From a checkpoint of a small self-supervised audio encoder (BEST-RQ).
Model: 18.2M parameters, activation reglu, layers 12.
Training: 2800 steps, batches of 64.
Data: trained on single notes of musical instruments (NSynth), 184686 training examples, 1.0 epochs.
Rows from block 4, named by matrix and row number. Rows with one number belong to one neuron. Each number is 500 + 50 x the weight over its row's rms, rounded and kept within 0 to 999. All counts start at 0. Numbers have three digits each. After the name is the row's rms in percent of the matrix's.
# gate: first MLP gate (model.blocks.4.ff1.gate.weight, 672x256), inputs 64-127
# fc1: first MLP up (model.blocks.4.ff1.fc1.weight, 672x256), inputs 64-127
# fc2: first MLP down (model.blocks.4.ff1.fc2.weight, 256x672, transposed), outputs 64-127
gate.234 071:520502519581546454459592408471483572488507442428516454529518554427576515457545472491526621547434557607463578458550502481549549493555564465479454510450549403500548581512542449443503570470563514
gate.235 095:519463557555560482624494481543446432510468448580504480486411481537510539521457593573484502441484478474506553522498502518536514547485450455462429488538509449501491538537500502542510428498454438
gate.236 115:520469574530447490497577531650584507455496471497507519502434458384447553496520466528499602461441523588537551532498488509493460555556583441473655509595412541540474515471489559438497508559462579
gate.237 090:491533419497437507495528570495499568426456454584517447487536517568457510504505623488500486474458557441570412545550454485411527390529479466455524501576473455515515419486571555557398496477438535
gate.238 144:474478449517521329585456453446548517507503508567444514504550550495394555503464531585521510524481497477452460470506414514509594490558521518441478526443426512466431480561535474458492517412455446
gate.239 071:472443413535452546434526526454450425472433450499465536365471550474475460526573545459474548589457466485559558430575552531485558557570411449411513612432471480530507602508521532447466529542537429
gate.240 066:487492528435456452439541470575556506473491534475476507461419509524445463574580587495387489518559437471508531489557536522471551441458410503517524490395506512403462433566412517489413458407455481
gate.241 066:498503488455430454441513519462404573586522510426484461511529610545449495524425526577503505577563586509426449551513531542477518459446465534538524469512437505497402562625428571565521448448522535
gate.242 092:524452431474461485545487572627382442589531552475439525542415498509452585474454493535537396527484498461542568470503511542463455454537405521477567509453523542432459560470462498528461507464501624
gate.243 059:423536488403435478491528509472513420629491483479450554574495483499517430546500544488542568474594513584436485593517563456433509528439493530615537475511558486471514522567474395488536466573570563
gate.244 058:595474470432531507496554518506503530456498473474534465443434568476513534460566481523486502440598446547407397515492552549454414500536501454464516540529503549547475496530437514502447472469502527
gate.245 086:476527480516499484479565420511544534448420564541572463475452543486515477598525492477510524490529499451444457464416453445386465434518422502526526472541535447587528540573570468495511458444506526
gate.246 082:534481502544552500507597446484413503571552531481494429516455505378422545547546505506503536654434492466521535406488523494516518542464432501472532488442609486550563447535379460434579414522567514
gate.247 066:508528532411592503600504465493508527402517470505496467462544468428475506461491574513419501464549434498510526545568532457368522521559419549493479583543498603544490494501544483546462521516555492
gate.248 084:393571551496553540500455556522487529478494431481463482548419553405579488476483557384511538517482566472446480549503572495519386542492447580533509494526502491546529546436492484457506518422464480
gate.249 093:586467544529595521482475535627465498441595544454535583492529512490506443640586531536524426515497520502473487498543485519489513595509438450606538515444430579521479576429511601520558500513466471
gate.250 104:510489508482465501435430643469401457556513552428489562549553450484539488529454595500465420529498554540466546525486472470457459536521526576484506474499562398575445504553483460553423425524556579
gate.251 077:519425489480491463437495469444543434480539558414463551618490447423471515531503445416560497449405494422553477422574435462403526415491443437548561505440560471473585498401458487494525420486537514
gate.252 166:583583501521406524514547482505533508524605539461470473576505555482551511540450516532468533485450516539504506496457449387480473545438578491432439563442544495518436378626557511486458497494391550
gate.253 106:467522511524480465569572474542521495537475574463559531474526533490566519487415553475411537467433552466483566499542380590502499541512526602498454541459534494552551596460529502463497469465502465
gate.254 066:503579453460470612445538465517496486464538460469431495398504500483577451518572545537439499539548459560469450467537464517490519479429495485556403583538446524478534646514545545488499511597478489
gate.255 087:496532456537445442469517524525509484472539510587532518495503472437468459571599497494565469507534466436515526498546481567504411497501478489491475493501519539594550437574438586525448536481502432
gate.256 097:461584435426512552556552529537506392515503463588439419474394525538502432546452461469432526488434464516513500545502508425560409507389540470528523439451504505538499482543526462494498469516425559
gate.257 097:500425574360476559511513649455488403526603529488555513515534606430529437509561467411506482427448405592431439555515509538571590483563481484551503502537451493551495490508487470525434398519536483
gate.258 061:456433447496458442439442525485517466479538467508437540538449452437619475581486434467436416492550516439446507560478493548541428422481484550530501544463499449586483526554555527497420564464500488
gate.259 079:475461485484528493585470500534476471560485506538394458477506584462536452510556481570652537453487480550515552514423526441479451506523508452505552425495548466541531504540544504534589585508466518
gate.260 091:537611562502624509480496533467551559550525516524583356490377480418516520488515491507453475539531467448462439444444499514489475572532497416516505555500532565469577497438573550424520483591525590
gate.261 073:453409456508483557505502555426548495481543412394546519579516447520395371491432480506511426607410489468587453434490453482533436447470438399450529461522564490536479580552535509500463545489518547
gate.262 079:515623500505496492412536466416490540486500506566507508432440481414497475498482483464495487592495578507473442508482507441491460416518505489539532498525521503453490580469607498445461441491426470
gate.263 129:517480494486567453466535558515473471530504478494395424463465543564482504543439534385588581548519480554469514507486505484498535433513458447455515573536475480431416449544498517540428511565409414
gate.264 082:436422464438439455452542601461523466521527560586516481448561535480548509443528481556514443530591437494454460531474510426494525391547487522500414472554547540517426482523426525583521550478469601
gate.265 155:475555497487610423532560489495461462520434470505477531552474536559412452447558439508492535494495514442492470483502501418523434346491547503411483471497508475480523507551489483472465457567521497
gate.266 094:571541472570564536532485571453496451501430442592534489521431477475480636597483455451577563556498457377428447584473535460440415555499477531418522441472548550519560483462475452413578451470544498
gate.267 069:485586504442512438506462538530440579447450457534444486473579523576490546483440429412440449516495483487519482536519457569527548479465518481467567431465485490530552420524465494562519515561405473
gate.268 121:499429500550451514457450538468490535612501467454493431501501494485452493550482559543606537505533449513489494522483559559535415586563616549481508374529491502534428578549440566531542476498534532
gate.269 120:608543560512514474493506515531477554513479543511525444517470516490510499524545557517492557494574534504605461479397460530480447542467471556460491498596499489598459497540518493442444396545533503
gate.270 099:526539554491415485583582425483513449545568480583454532534477546465518502472516513559552546558623494453490508398406517413528431541439571545455406597519536481490514622440545564539526434535547477
gate.271 094:517575443511565467517574355503516569525443416379502543456473504484528445502517404492470545538486600481505487560490550516536506548397516456416464400584526493420513463531631620511474601566397492
gate.272 084:567545523484556540500414487522439478477546515510546442524624467425530388577594598585490493477441528433465445465543493499578480476504477442430542499567460490447504513464560502513499394514506469
gate.273 069:562477469526442461462561516489564557515496499562446422484468516403537566443463482505521415476491452442486436531457547470543551444515404512496499514507452442458500414486374450370472471537518482
gate.274 059:432555503452546530570517539547514495614579519530496635547520501458469496520474514470554512498494567416467469537492543469492477500439460456532452506416464486456595504528460522559584510472497523
gate.275 063:459480514539507577435538505388475500474575514448563527447511528521466449466430531500509439568553618519420485517510438472536546420563592501401518490436458518506558523425510491509440596536485502
gate.276 076:482426488488391553466412472424457567477541388527501528635507481529597478482534513463511593426489532550518550455480465519466462442461580560458453587585485533555523508523421508528495481505502483
gate.277 073:434417499507375567523491358509470541526493517605472460518524512526486516480553521467444536510473465542509426522485598446522492418476563456421490495488458422565523442514460474483484584538433518
gate.278 068:509458558529516412592489546507442548465450417478439482515375483411551526430465542498477377463473492475450541419548481523563485458451453490477518515403437486498562431472439460522401524492518609
gate.279 146:559470495463517583451503573588475535561439518505536474439543480495441453459456472484426483500498445509488441527472486524526499447502444510496530509519497527562482603484470383477517583484480474
gate.280 086:433493554488473499464524510471450442384576456542559494527546549496547493483512465568493532570536413509538529610504365529500407547528507479523507478315540476568490490492480435441484542428482588
gate.281 170:571424485569536537444526508409458575506474579529505500523480530421548561481527391498502479518509559459487533469567566465467469501518444455596517541486585503402522482599487537426489472520495523
gate.282 076:495454560439578501461465546430502468515424496531403455540593448493521543418475553456525469520517363384449410454514443517533492450379464569485467543568544560522428423466501513524487461451507578
gate.283 103:521550446436425506535527458459447519427529398668540506393479600508479545493496496488449492417484507510459523462455442438485459479555509573467448488556475535452502481489505494430539553567459467
gate.284 066:521508514498497489562482436542562479441570557535485480538553476530478568477546566604464434443537550428520511561461508462463491476525513508502540507497462470494617442422474545438561505612382552
gate.285 063:505519488486497577430488528468450585462613468484402405427479536478468401591486463504521574521499507554449551490528470452481483484581424453531510489405490502580455554553628502564444495545406482
gate.286 066:479482505455475403512431440493529477500509541496454503593477490460549476452496463516508561509477441506486476412503525568435499473487493570540464538518572560449405498525524593455419477416427514
gate.287 125:530440484482487505549507443562585493554591521508540445539574493551456508571614527603468489512476517465460491469484557448536496499525469481506485536493432449522525449463539512449522448520434512
gate.288 073:468546497513449565430535501434523534522524482476432493478499478492434556483518585472529499451430487409419544480405561503495496455526603537507436477585430460426520548499495486416467404403453467
gate.289 074:570421480504490538534522495555548449562434470485470590495422551371457453459519487517433560494519532575515403566466479509540542496547466468489465396480396671585480475479406417511495519557400364
gate.290 072:517457519451545548531524525473529617477415430535537508413471497493461491462463417503544518442563557442541551474477471528547597514494587495518565573575513465443522479511468529486459500449551533
gate.291 087:445521572630482507511504560535507474590510515509402526505525409552405487483527556490536447455540565420547532457593439467511524479455544441492650567444504526493527390506497511539489436542489525
gate.292 065:417543599532508443510510474439451549451516487498546518487522576549495492537472483513468542464525454541498415563468414471431414511548467447551517417423452396434562482471582492489413558511509561
gate.293 069:457507545453427530530602505436506600517575607498547499437497453540432536461493485533561520518441577526478466480526445607461492540473449513558509458446418443475559634570566458451397548529406487
gate.294 090:503535483468451497524583506511472409481432505446447470550501483477489556527505478574415491492536530584494486413500461429497450486535363449506539439479492455488475420578455476495484445472468477
gate.295 167:546642536496493534455505498469531503511469449513516429572568319463565450548479506534402502511580577441407491482395484588455551524502484504459497452566501555439515628516469486533421513461536525
gate.296 062:484401471517505583474522579536511492529471577452518510490457436545609499519463438506542493604513532561517390534527563507444531444458495418453463492398484467537435448472462556474426472475457432
gate.297 061:399511368516514409517535568484468425534580616422518548542524528500379463485494472534477542544478509459538381561559502556569483505558453506450513528519566457420526488482457507571469443498496524
gate.298 080:478487501554518452430430451554535476489586506522590573494528487504427434527523629454552440468540522473510480486541463456498448532472575490507527497582476497496584454617497519506566502522525437
fc1.234 070:533550380568484523484519552484530440547404506578443556470625570573543537467502488551509541472548481483558486511518544508512499485491529572559457579552443604549513493580534523463467494618502510
fc1.235 092:517495543493418455513449383453534642483569499424428500522485467589452502411473604416595559485493436433485452493490466480467489441447513492473469493477469606470441584574550504533598460539520478
fc1.236 107:444602486451552549517476484395467510473440503398417570545502584433516474512449540489484522448532495518540497484528481421498445461460488505450504574521642465521476540448520492574591517503487494
fc1.237 097:521472481503606469477579539478425542417447427535472411555537566490419456499482532486525527529480573548491416464533517505479530483455515535487484461463511463614504447558520517497482459552507513
fc1.238 147:469492437592478422480467457455543575589523427573486548537555458457429524488469498582516534615410517447453541564464386589557526499500542502433507513473479486480519569495554416503504576459496432
fc1.239 070:435519552481494493523509481435464459553440549460586521522518476524508512390521487523538486529537487485515523563445549556447550477457474565437478509557402536525466591529548480487429464449538481
fc1.240 058:482478539573588446524475431595517564392417428562562437566456462489425521522508489496518430514433577500504446497504573437502555482505459490527552506455510546556553494434521542495466510515503527
fc1.241 071:421456550470446541618500474487512520526433553460469465403515474484461473497432435546497413559557529480405515451495428552464529500443615589455530457464527489486551541464487567547426566434590517
fc1.242 092:434522537592515504408536448430495601532533428444502464372511560491521458503552478433529583537552447560364462468542474482558544467420586472556492480563510496431503509547558419552419541511487501
fc1.243 057:519496472497492498579627566555491463549514525595505479447396496458535520516574516519520425467542467496529525385503473613562560560474547507585549503567541440596526504474572493520436473506513541
fc1.244 063:532518436526500416533464445535541506456472469525535576447495561456506469512506370511535516440489508445552594511467544517394555438578489471556551543558552510493443586506503483624444547553547500
fc1.245 088:526556502552507461510550426542625614400494533565545529462479573492525469565489426526471554423551452544536506598472528463399462468557421503413576429541534473474464544564582414499393407526506507
fc1.246 079:520457468511493482489493510510520581595480509483402409519427479439390380465435519523500471524465516446434534582517517533551502524410567467537441429522564542421481477499548509579512554458517476
fc1.247 061:494478492428579456545446523468448490477470571499557436544436537526591512469495553542444453587438429481470470439469512504483610514512484497559428440498530516439449507493487530486537536479472529
fc1.248 076:562530466498464446551541415554486514472508499506447473420603534559505587454514484499522398450475464457548546456507549477464593350508453435448539543430481522490504444491500438614553467443493582
fc1.249 097:470540432455469482432516493533572589541528465530538459504398533576537546598503515501488507492399477602488495549435453462475523454456504480509590467543436474534537510530488532576494546544558474
fc1.250 085:490496568522413565514521512454573465491492439576489532498446458527433392552449549444446455454465461474523565478473497458531502499532419514476486531476475458414518500440554489494535433479535426
fc1.251 086:549440541592513540528492567560491566461486491541409575551504527467452488553609457521494598453397457471389484433488455527538538606582472389442433375533538419457463523473513547507492516469474443
fc1.252 169:563475580477459545525521461482507523480498479497539515558482470548588502576425502496467436542502554539468560502464436431565463499342535402427508543426494540557466383537512524490407500508457499
fc1.253 094:507509471433536452553581565514484491422518498510426478560432498467597501539511557531437499486517505456455538506571406606449568604563523525522531573505446514465467544585509537549484514466484492
fc1.254 070:561533449490537474481425473493520474390471534535543492551487515499541445534456481459564524485558545485511449602559483465502447596480534543464551495405527409620525401595475499418592546423538499
fc1.255 100:511519470453540541536590499489565506400480460574600541518573522550500510450553418543489591528558557514567535535564551462408477488490514444460481435401523366516550468502393520558422506465576485
fc1.256 088:426515475513409457463541453525455546487426437504519531427458506560545498548461544439543520471511460481500523541567508411525413469506453442375510509465487488549489531522554328428465531562496556
fc1.257 101:556510557501604471496444469496467557495590513515467477481451451577574595534557489497577453554528531442554545456546524443492491614445502397526573503485583543485526591467572540488440547559436431
fc1.258 059:512506431491543578413459487489570407511455546472440518550446511505471441556429397523463653422587532532426431534568456531488426481398431574493443517591441445428553423581453448503538426488575467
fc1.259 079:571507439452515500536556427539445478510442528484514494409481463504544536462574504503574635566502558422462527512552525545474457509510503445518420510521524519514575485410519466444545470501537505
fc1.260 081:545486458500452465465517495453581471459511506436457511481467446519512451460531481488517563555589535485435558517555547495582436428485481516573462539571527499504459509550531592577418511454421528
fc1.261 077:575402458523444519549533457513507501421440527502478512437596577414463523490502448441451437596503568568493464569468536361383497522446574498435548430591562468528467567473530491394468572454546402
fc1.262 082:436513464509513498559611488510441542525504492493408475427416502520449524580415492447474433450487550516410491501460601495422469451515553508452473506509539539571490497486522448532480578450457495
fc1.263 140:473470613454435505510578473450469540484479540529558633573614519457526541453556499603492489494535466402528576492573469499464532538472510472482476537501602455510565559488530528475464511439487590
fc1.264 081:550612418530539456504509440504537367548478460617473395451485518545511567437530482457597504524552526486442460501567416494498546549505566586515446496526483505529468456486477552448554526483568571
fc1.265 156:529480581501402580483450495504570479486494574508526414466521418450515578487453555500508484505507535581454500493524436601474501577497460525564501544568491561463451495477519516521464477513491500
fc1.266 090:434485486535513429392491549393478510511554456516596507434489585528483630598516522523559390480572492425528483487475599438337409583442515519473487465423491637501572466480505498453555453485549520
fc1.267 074:478479508491455546460613555471553542484514481532540417496563497551472460499513414488511485514481422519409432490451492574494464386523585474470540462439465448523486487511472534432501484504625482
fc1.268 135:500468457453542533439457469577497473518453513418552519532498479490518462393449461498474452507511467417457492571558564525475525534455559409579455559538496557478526599497579459471517440499467539
fc1.269 127:507372442487492426547451499544471420610536471543551569382560441547504454460448472502467496513444494482480509545505523456567582486501601444493494514435485530482521510435553466494511592525377463
fc1.270 087:419483512489536500475505580545523541416452499505533461441540517509495530591469488533489528459462537449386404536454470513464503521531449461559598344525510527476526494518499476472485463447494586
fc1.271 100:561457481613496460569565424497392487547485538459413513513513443495364466491374431574423526398509570447503451471513550479462507510479533468478504476449459583440463486605548535565497491438449539
fc1.272 086:390484567419519471501547451524516414508496472504434541564472466534494591518413502495430522546594450452450560506488581454482483508545538579515500549485443490511425445575367497422548600597441548
fc1.273 063:408425493555448500460520477594497469518578521472555411456510532445451458515522498510604441594532532478546567427581545509474545427467417470464525518432523549511536471523565580473463497401509543
fc1.274 059:613445534461484416509549505537425429529477410519570553540457451588495451551526513510508406500467566496443413542610533591505538464572509456483472540564540500453446470561485504518493491499528585
fc1.275 061:555506461460453472500419484501500455509577442472431443573515501592513573472484550496561470436463589485483442524532547429547406487461481579443523499486565562550466478470597547481420548523571525
fc1.276 075:531477495530570528563519515528491408430521607458530481499483470558496557494527493527423460510484578534517465522510589498438509462543473488462555582454474517525416525537532512497459446549530502
fc1.277 068:469483486568525528475481529554426524602571471517560401499424525568470450477527547421486477491451500529514444525488557418534602459457500455422514550592509496545527443440494439510490479462554475
fc1.278 071:454459458481499499492512465541583520398511556484524551500499534523545635566440574422600529612505444554504443510438494541508525485547517545433550540474625485490469571516551546567496502569483543
fc1.279 156:464463496476369507588462453456517519448571525518427506554529572576544575523601478516613572582541452476443557516450451499523469471516520502461496497518431580422431436596496626524522505470448602
fc1.280 093:436543557474531479415520630455401421443531432521516452497486515504547381544533464535467554510518495515526516551541454552538457474500560545440405379396511477590493522510467435502434569471501612
fc1.281 165:474490559475486528499504528579524441471517426522460456512386471557469591414518538523505549482516418431480508495509472443556494587514536550385475515529421524552541552368476457464511567507526521
fc1.282 080:468498543435495520582547517587445605536502508549458430560560452562526555511520519520452467498521469457434456444432462620513579483560514528565485530516489449547588476525428501520546553528547472
fc1.283 111:542496535590534445502463508558546521474541504466457459520492500544546560528519539484453434528473467448440447448550506622436469520477544481580633490457409468476548482428485410526579451491473548
fc1.284 061:509522621496583419520520540487434463662481492513471568459505399598428511469494589524495503425505597480422395448527514515515465492438571495429444382499451495488521442501460515533530416472522490
fc1.285 067:535499567521557530458445501459430466476475492469402533477568493517441541566436501534397613346502503522574466521548461556465417517490472487529481454505521546604464563438512427435586470439533504
fc1.286 073:483482438527454491559490450481461409564422514428492461390471472482533573524537502510426439470494455514531460532554540498510491559546494434518506430421571503527540491563610469553500573488377549
fc1.287 124:552492421506474473535507490575610554478590480495525480473533534550511476593576547608517412523534506485519478453531545484486572556453501434517474472511517430473572479437574477478516476550428554
fc1.288 078:578466408447454536476412507486545471483570521486452558461589486513463477581437568513517488471473569497433524512473505472558444558573480587550446457519437411482542537471564414453447420466485464
fc1.289 074:520510522438477419548483489507490478484452451515587427420473438442522454519516472465443506501462385523569431494514369524413488383534510513500429505441539489508436465500551525531509518486490418
fc1.290 069:468513436510407437587527442554489537516445574406581570509495520479476611477478564572412549505409552448512484504490531519366503513578456532470484438425423540539498479473460461504431466527536513
fc1.291 098:496480551529461513547548553456502577453529434482507543618498514484434506468437522431368511436615418527534491513537513517520514512509481514561516523485480505425477390504565483485431538531463568
fc1.292 073:424478449552578477551450510513515592473524554558500455517514580483490501404463601528471525432536535433472475412575563542542531547518515490526634543482484488567442553501504510528463543458538447
fc1.293 071:516508480473489490486482531369443415569512493471461523468566533532423561591436440507573485571552561468453512550515468533592448470463529572582588518586571450524614538478484525520520416570449424
fc1.294 086:581625585487394500526430492502612403526560563453446547560512432493484436521513452564456457529528425567505486521563477510400447493444575414447467395569571599532450489560536497479517451536569520
fc1.295 163:501351491408405536497583521423519489492566524455397508401556521606377504505506482494501438479482452443482497517485489355505434480522475525546518549467559467596570517538539474480612520557454554
fc1.296 066:524477515521509468485647545454514501552480491408617481449483426505587402551452506533533509507405402575439477505546507536500442490532528486420468473435544448472529407583490570623532471505479501
fc1.297 075:567512425572472530535509458545570424632427429502456537483479506452551503423575501499482469438505445449455531492514520575399581452442542414512459493523423597496526520490487512524516504486442500
fc1.298 075:559497473487469448452535529491473454576454590465468561537495443477468475552585403511585491531551503557465539541557524527553428531524463597559588541520513429464497529561454520503494595493612466
fc2.234 080:489497534481484506531468473493487546612545449441530441438512475539499444522522500431428557542485464456419545500522456491428493489580412452499432460490500569495492425520479486490529569393498483
fc2.235 087:571526560436482460534550574460519546492518440450458544503481433499526547468546444563461490468472546495467445521631488566462450548554468492536538487526452479465467449488510457544393520443444526
fc2.236 113:455442513494570501474510469567483552438518536575533560421504524521601511448458418486500468504434570478542538422508372608381619458448586534556426522505531568416506467415468561596528515505413535
fc2.237 111:360579496483483527545475452498502439507522522472497472392478546573483444478424432409451486468509530523422497509575506521526496512518495481560456532585402562488579547516444471389501481555504469
fc2.238 133:467581549454459536582583349485471414532592410525539461519434468532514554456510495544532516440521497488607424429469452507528480544479411543510486511480452476487554426437473498508529485568473634
fc2.239 084:524397505515512515497592477500456484499514485431611565460545553518487480554512569478441500482568551534460440525460424482556453537521468455564510526549549479510455531475436458523557403522514506
fc2.240 058:460539496512524511647473531402553570489455504435522554449644494436566469466582541491469466565589513401436522582573486473523527479505516487523481541555562419589459462562525472514535497564489459
fc2.241 061:527617544511536502487530513531539500475472502484432500457516527449586485485564526471590519477516592495601494459508543541568481512512546473542557513502493561558498545549529459415597458621438509
fc2.242 100:500613438464487483567444458492520468459545595528449560477452508487476478454471532572474491419406572425472520544435537408476457609554516562483541511505570435539498441508449565491535502491473443
fc2.243 058:433512492584423490497376502456444511484560518412460466424469481489536513404486496441592507539472502472474509537549487412530497507469493527517488544478468519373541478438475428525510488464436553
fc2.244 055:529647544509477508451527593442497484469505475490471504526461458595460469487497507478422437495527524503415340513499561529592541548452486524469484570445531501538491448444518514455500529499452563
fc2.245 098:508521543494487476501569521476493473473500516534472468475508515521535606525439585527509457512491542505525504514503517548448495628493448456474472513601576567536553579544506544535550518533420501
fc2.246 068:444385510515451540478526516623461518450547467595495529463578506507544514518584429475460577504561385501500454517523570535574458508483556502474463479445541519526540506428502463420520503507575437
fc2.247 055:515533425477469541496499453502489524494488555527460600525400523543507551456448566509423493531582570445545478425473442460423478533518572547503468456540397423410531466459487496500426515544535531
fc2.248 079:461567566495453466511437560504496531478491444527544491519531525569467507575452527551571467428447536423460450523470556488601503542508516557468493555422605413476460432560457490452435478459478506
fc2.249 096:463414560627384482540548453461417458478495443582522461490477579391466438469449467475585559449530464545566485518589507453507394542411474530566487500510513411551539470504530557509481395462516490
fc2.250 108:578516475545545444456534541552533597402499496463507520476523480534461436418470505570580503462520547478517448499457448469547469360507548568534467433482542533530536505483457527569522487455513483
fc2.251 082:408482530527523564416515537534415523440485466555449521534458549494517509494398546519481467564517565545533537571478461480528460528552519464443496465542434555444501498561475513501459426556503424
fc2.252 211:532385477484536468507536507473587488429529450547500476418554458459440550532537516397552457466543503497469512439457548534577476458488567475515474595520517523597468560558453472478496476539528515
fc2.253 094:526570526396443500562551547466557522474521510472444544522450540518505447538470561421484443510575406407478517497467485491482537523496453546575428493500516513421522499495495498515430489448449488
fc2.254 076:475449474559469516503581500480529476431446431535507464517470458494420470476475508477536508476509528426437527460467519481466556404489581462536471526551576482509536437446537468476480478607395451
fc2.255 081:585441408545557533415427598560531473518596533531457513472434466467484520545486531468503537460467397450509506493431578578513539505496483605547537631522508545484583449585446474392567540510492489
fc2.256 105:504435509586619502521542504487535529550522516495471467495496492401387487574456506502471430472523540505441475409403519577544528445525496626473516529567483577430550529548463449485521516480478532
fc2.257 094:424562454447549580418500532488554483462535550528513430577528529482512485364415482474452516428468483483584594553478568478487443529534516579485485454536430483484475381557555558461413487523569493
fc2.258 053:459536556507580465493459588527500490484555469453503487566475431523451627469457509415507451623388459451553500481439439490494562543492517405473450477468538557514534606441536508544466567512390534
fc2.259 090:487491539474612425557548496517448506486578519434439565516478609439552573477502491430510403459499502553545516492591629477468411615507462494467559458465438526548427512520551515527445502479539513
fc2.260 083:583556511513527581423475507513463429504519473512509539504551494593528535462599531547531523506429538453493513571434517532422502537503464597376540521421444449576461459565578482527448426505522483
fc2.261 073:505470521514538513482447612495477471476524415551480493433478557518440474594491515538473532511490455543508406463482550678524466442623447444529489519450476431575628457497539521552527449577510516
fc2.262 092:521488462422559459460551530559429454442555566561467469571418609556424501461510527517540510504472570510515453542486421506507512636453503505572576562592455524516469455566439453430512506518579531
fc2.263 128:543463522496556482490445421507528441471513487435424473497443530578457509474492444562438561421474524521443512556459565493432422577524492574447430492582471488568480536506539514466535499583614478
fc2.264 100:537454538472519455560461483487539480553473527508518428493568362554487517461485567569469468555466430495427514520550436601519532590431437537486512528529394519524462402480458483514463479477439458
fc2.265 144:465490590443574514484493516585483568515435444559506515539469394550554417546517503553483445567507448529490432471483484452555504448544550413428492440447498442538434475512415503530401525449479499
fc2.266 081:509489435437535563603509496505457437488574574370447529512475509485474450366557523444546551504522569508480520493413455621548518539559498448486480477544427566467425579522516418489570567542485488
fc2.267 068:542601397551464542541432554559499517526541459538527407500425463474627431568459539495458460467538557494562561487546484512473513550503545558578473555453572409482576536555496457455543492531439519
fc2.268 141:540474519451563493456487532471538549536468439528496560508544543563478514474522534422557461442469496516479548504532518511469560436464430540472432555545518519545575481479451443576573527417454431
fc2.269 103:553634478534515443509428528427502455535429563542484465487576470437491582584576540424605542531555434509532512432510491543497502478514455456516526534547522508462471387560466458503564564475514445
fc2.270 096:509470589515399463552510432440461449429474485477474600496501525443533565489446524496536533377502487514561451455487511511550504479470476473530572571513532596528471626481473507432588517490530491
fc2.271 082:460524523535455535492434512531472564417524474594533488518563460621592490449429497543501487552519426510409441560524476491504505455492480524505501506584477502536501538486393457472535528541488496
fc2.272 100:539540434522524467491504533477462515500566468568540492568496460494498420547504507515484555518388519565514501510458512429536511562551535520501464496451489518511573587440653451475480573476469463
fc2.273 062:485539417418485513408561481466488410498542384517571485503528432572473611496608602590477441397496505480487476470409537543501543552462584503476514457447527424500438516551417551434483525575529480
fc2.274 055:483502502529558497486548521464461490498512531571496454530638508566573506405549463426506510506479427540514536489482481422542514524535516547494543506475521548459493483396498530503497576504507556
fc2.275 060:512562524428579502511498484530520549479392565472580584545539531487514513478514492515421573529459444415493530544561469528474504562457584467610572500544418570451445545467427486588536493443552450
fc2.276 077:477500501502485469401478499479488526514451437432517482508502508477435435501423518465501534585563487453533596544526531489502459486539509521540534508500504452567568542527539457502554558532564458
fc2.277 065:478547524502472499478486552481559431556450466503506466499550430491440517494432526554580529499582492533445497468453424479489549485579447508576497577446557511467481520534490538522555583440436456
fc2.278 080:470578478450577451448504599515479563540520453429476541521475519506447618486584452473468561461464456442490536505523416607460436522536507414547433463449476515448441481481489484486403514450596474
fc2.279 135:529538420582559529532433487502442536499550527563555453517525438484507560480519507491515443482520458428449473543556499479444495540504449458554517504503508518491472524540471523527501432467505457
fc2.280 099:538488485446465511566476444507565480556462508547520528550491419483486547474470479490493459442509599448564528522481572498516421489416473564621544562560451455568537514454600573455430445524551453
fc2.281 177:584510498541528530426457538501455479503497502514475556452635427451477529444438501526460547517523576484452427495526553511454526542479493520457491423509592515504499470623527575521444388556404461
fc2.282 081:518574539455564518535498549540472483506467564533418479556514568513526442521496480471567464523418511515504534449511567542422555596512556471417382465398450439437448484505500510435541493405493535
fc2.283 101:468501487514541475572508460540534521560421416485461520522524440469456525513527478513479507521490503559622560473412596450564465528413442449465433553375463531573371489502465480450447509466582466
fc2.284 065:418547507533520525475580514489508498524508457564515478516413563408514440553570517465511434597487449546470472421540509588388482477532477422526557595524515470545502506490555496533431492507455412
fc2.285 066:509556476509406406387559435564558553571439488555495569528522450501466481496583461578566385508446463506433478528452586511463482592555473510469433521493525456462513397495492544549470544580533478
fc2.286 071:474403598407470463465486497497477495530523483473517588537603440565544474448516492498513431470456461524515620441457431527560476518454478494587552491499415501482509468486384545456474472526479555
fc2.287 176:559508474428577496449548416440483514570459450486508528491505455430464534516558435484421552478578518434475495493562526497498516447500461487482544497501457485555508460528540521396489524486496425
fc2.288 073:490454483551491594567448443593482589528383541513580526455425533509609549506473477426535600521469446607594506481470463485552608484454476440490510462591441507562465497513416572564618501481524518
fc2.289 079:474472441546443532488516514484531478426519583536601536554491525519446542494568498520479483548436467475448513473534542362563407553513524553521522444476505460584523512457502503476438454455425527
fc2.290 076:550543446493585497494463445432398487467487504473546539540403493440618453555431509556544458576581388528489534540489450489455499483468555527536509646588507477560488438445626494511502427477495477
fc2.291 083:474532504501518509466508440509502514503430444479420432460517522548441584573444438532510566429475575423437451518509466486519547540543573511458458558521455570488553524444464500514458405584470487
fc2.292 073:473432634463541481410518553532384550502502549466488621459440479537518523509497399555472528471423470441547576565527524558528443526560474504491421537578391514486533542520516506475569532468408485
fc2.293 062:439489664531547589408547530570523523535417530521465437481563441500433432473505516529462551515426452563518456517425451471514568586532554508498397430535507499475532499549571460441546545572507490
fc2.294 096:461432539466507543449504409496504552511473546558543396434471501569494452571504556507532470480481452512500483513455401422413471497460410513447506548525540410527552431547506458498487466493426541
fc2.295 154:530531408538564536514449516507494552533459507437425534551612481471557432599487513501526537501500535493491616549473451550492537517564473538537493435494521502524497598496631576498453516501494435
fc2.296 077:511516510456488462544311542549506549389470525563438538513604398405478612566474463437486530473458467465476544504428449620546574638510497570553521600535534487512517511542498469441439513437500564
fc2.297 064:397571456464496539502518556437437534458564493638465508503440546561539511490432611509546534653452562558530537484499489456521484565572506530455539456500572439424432410436548505425446566511504603
fc2.298 073:566475500450472489478524529509579489472504451475599455465518561543515526473519531475478473547420473440508546441495493465477549476569487472505565506466520530548423468450563463572427518498534509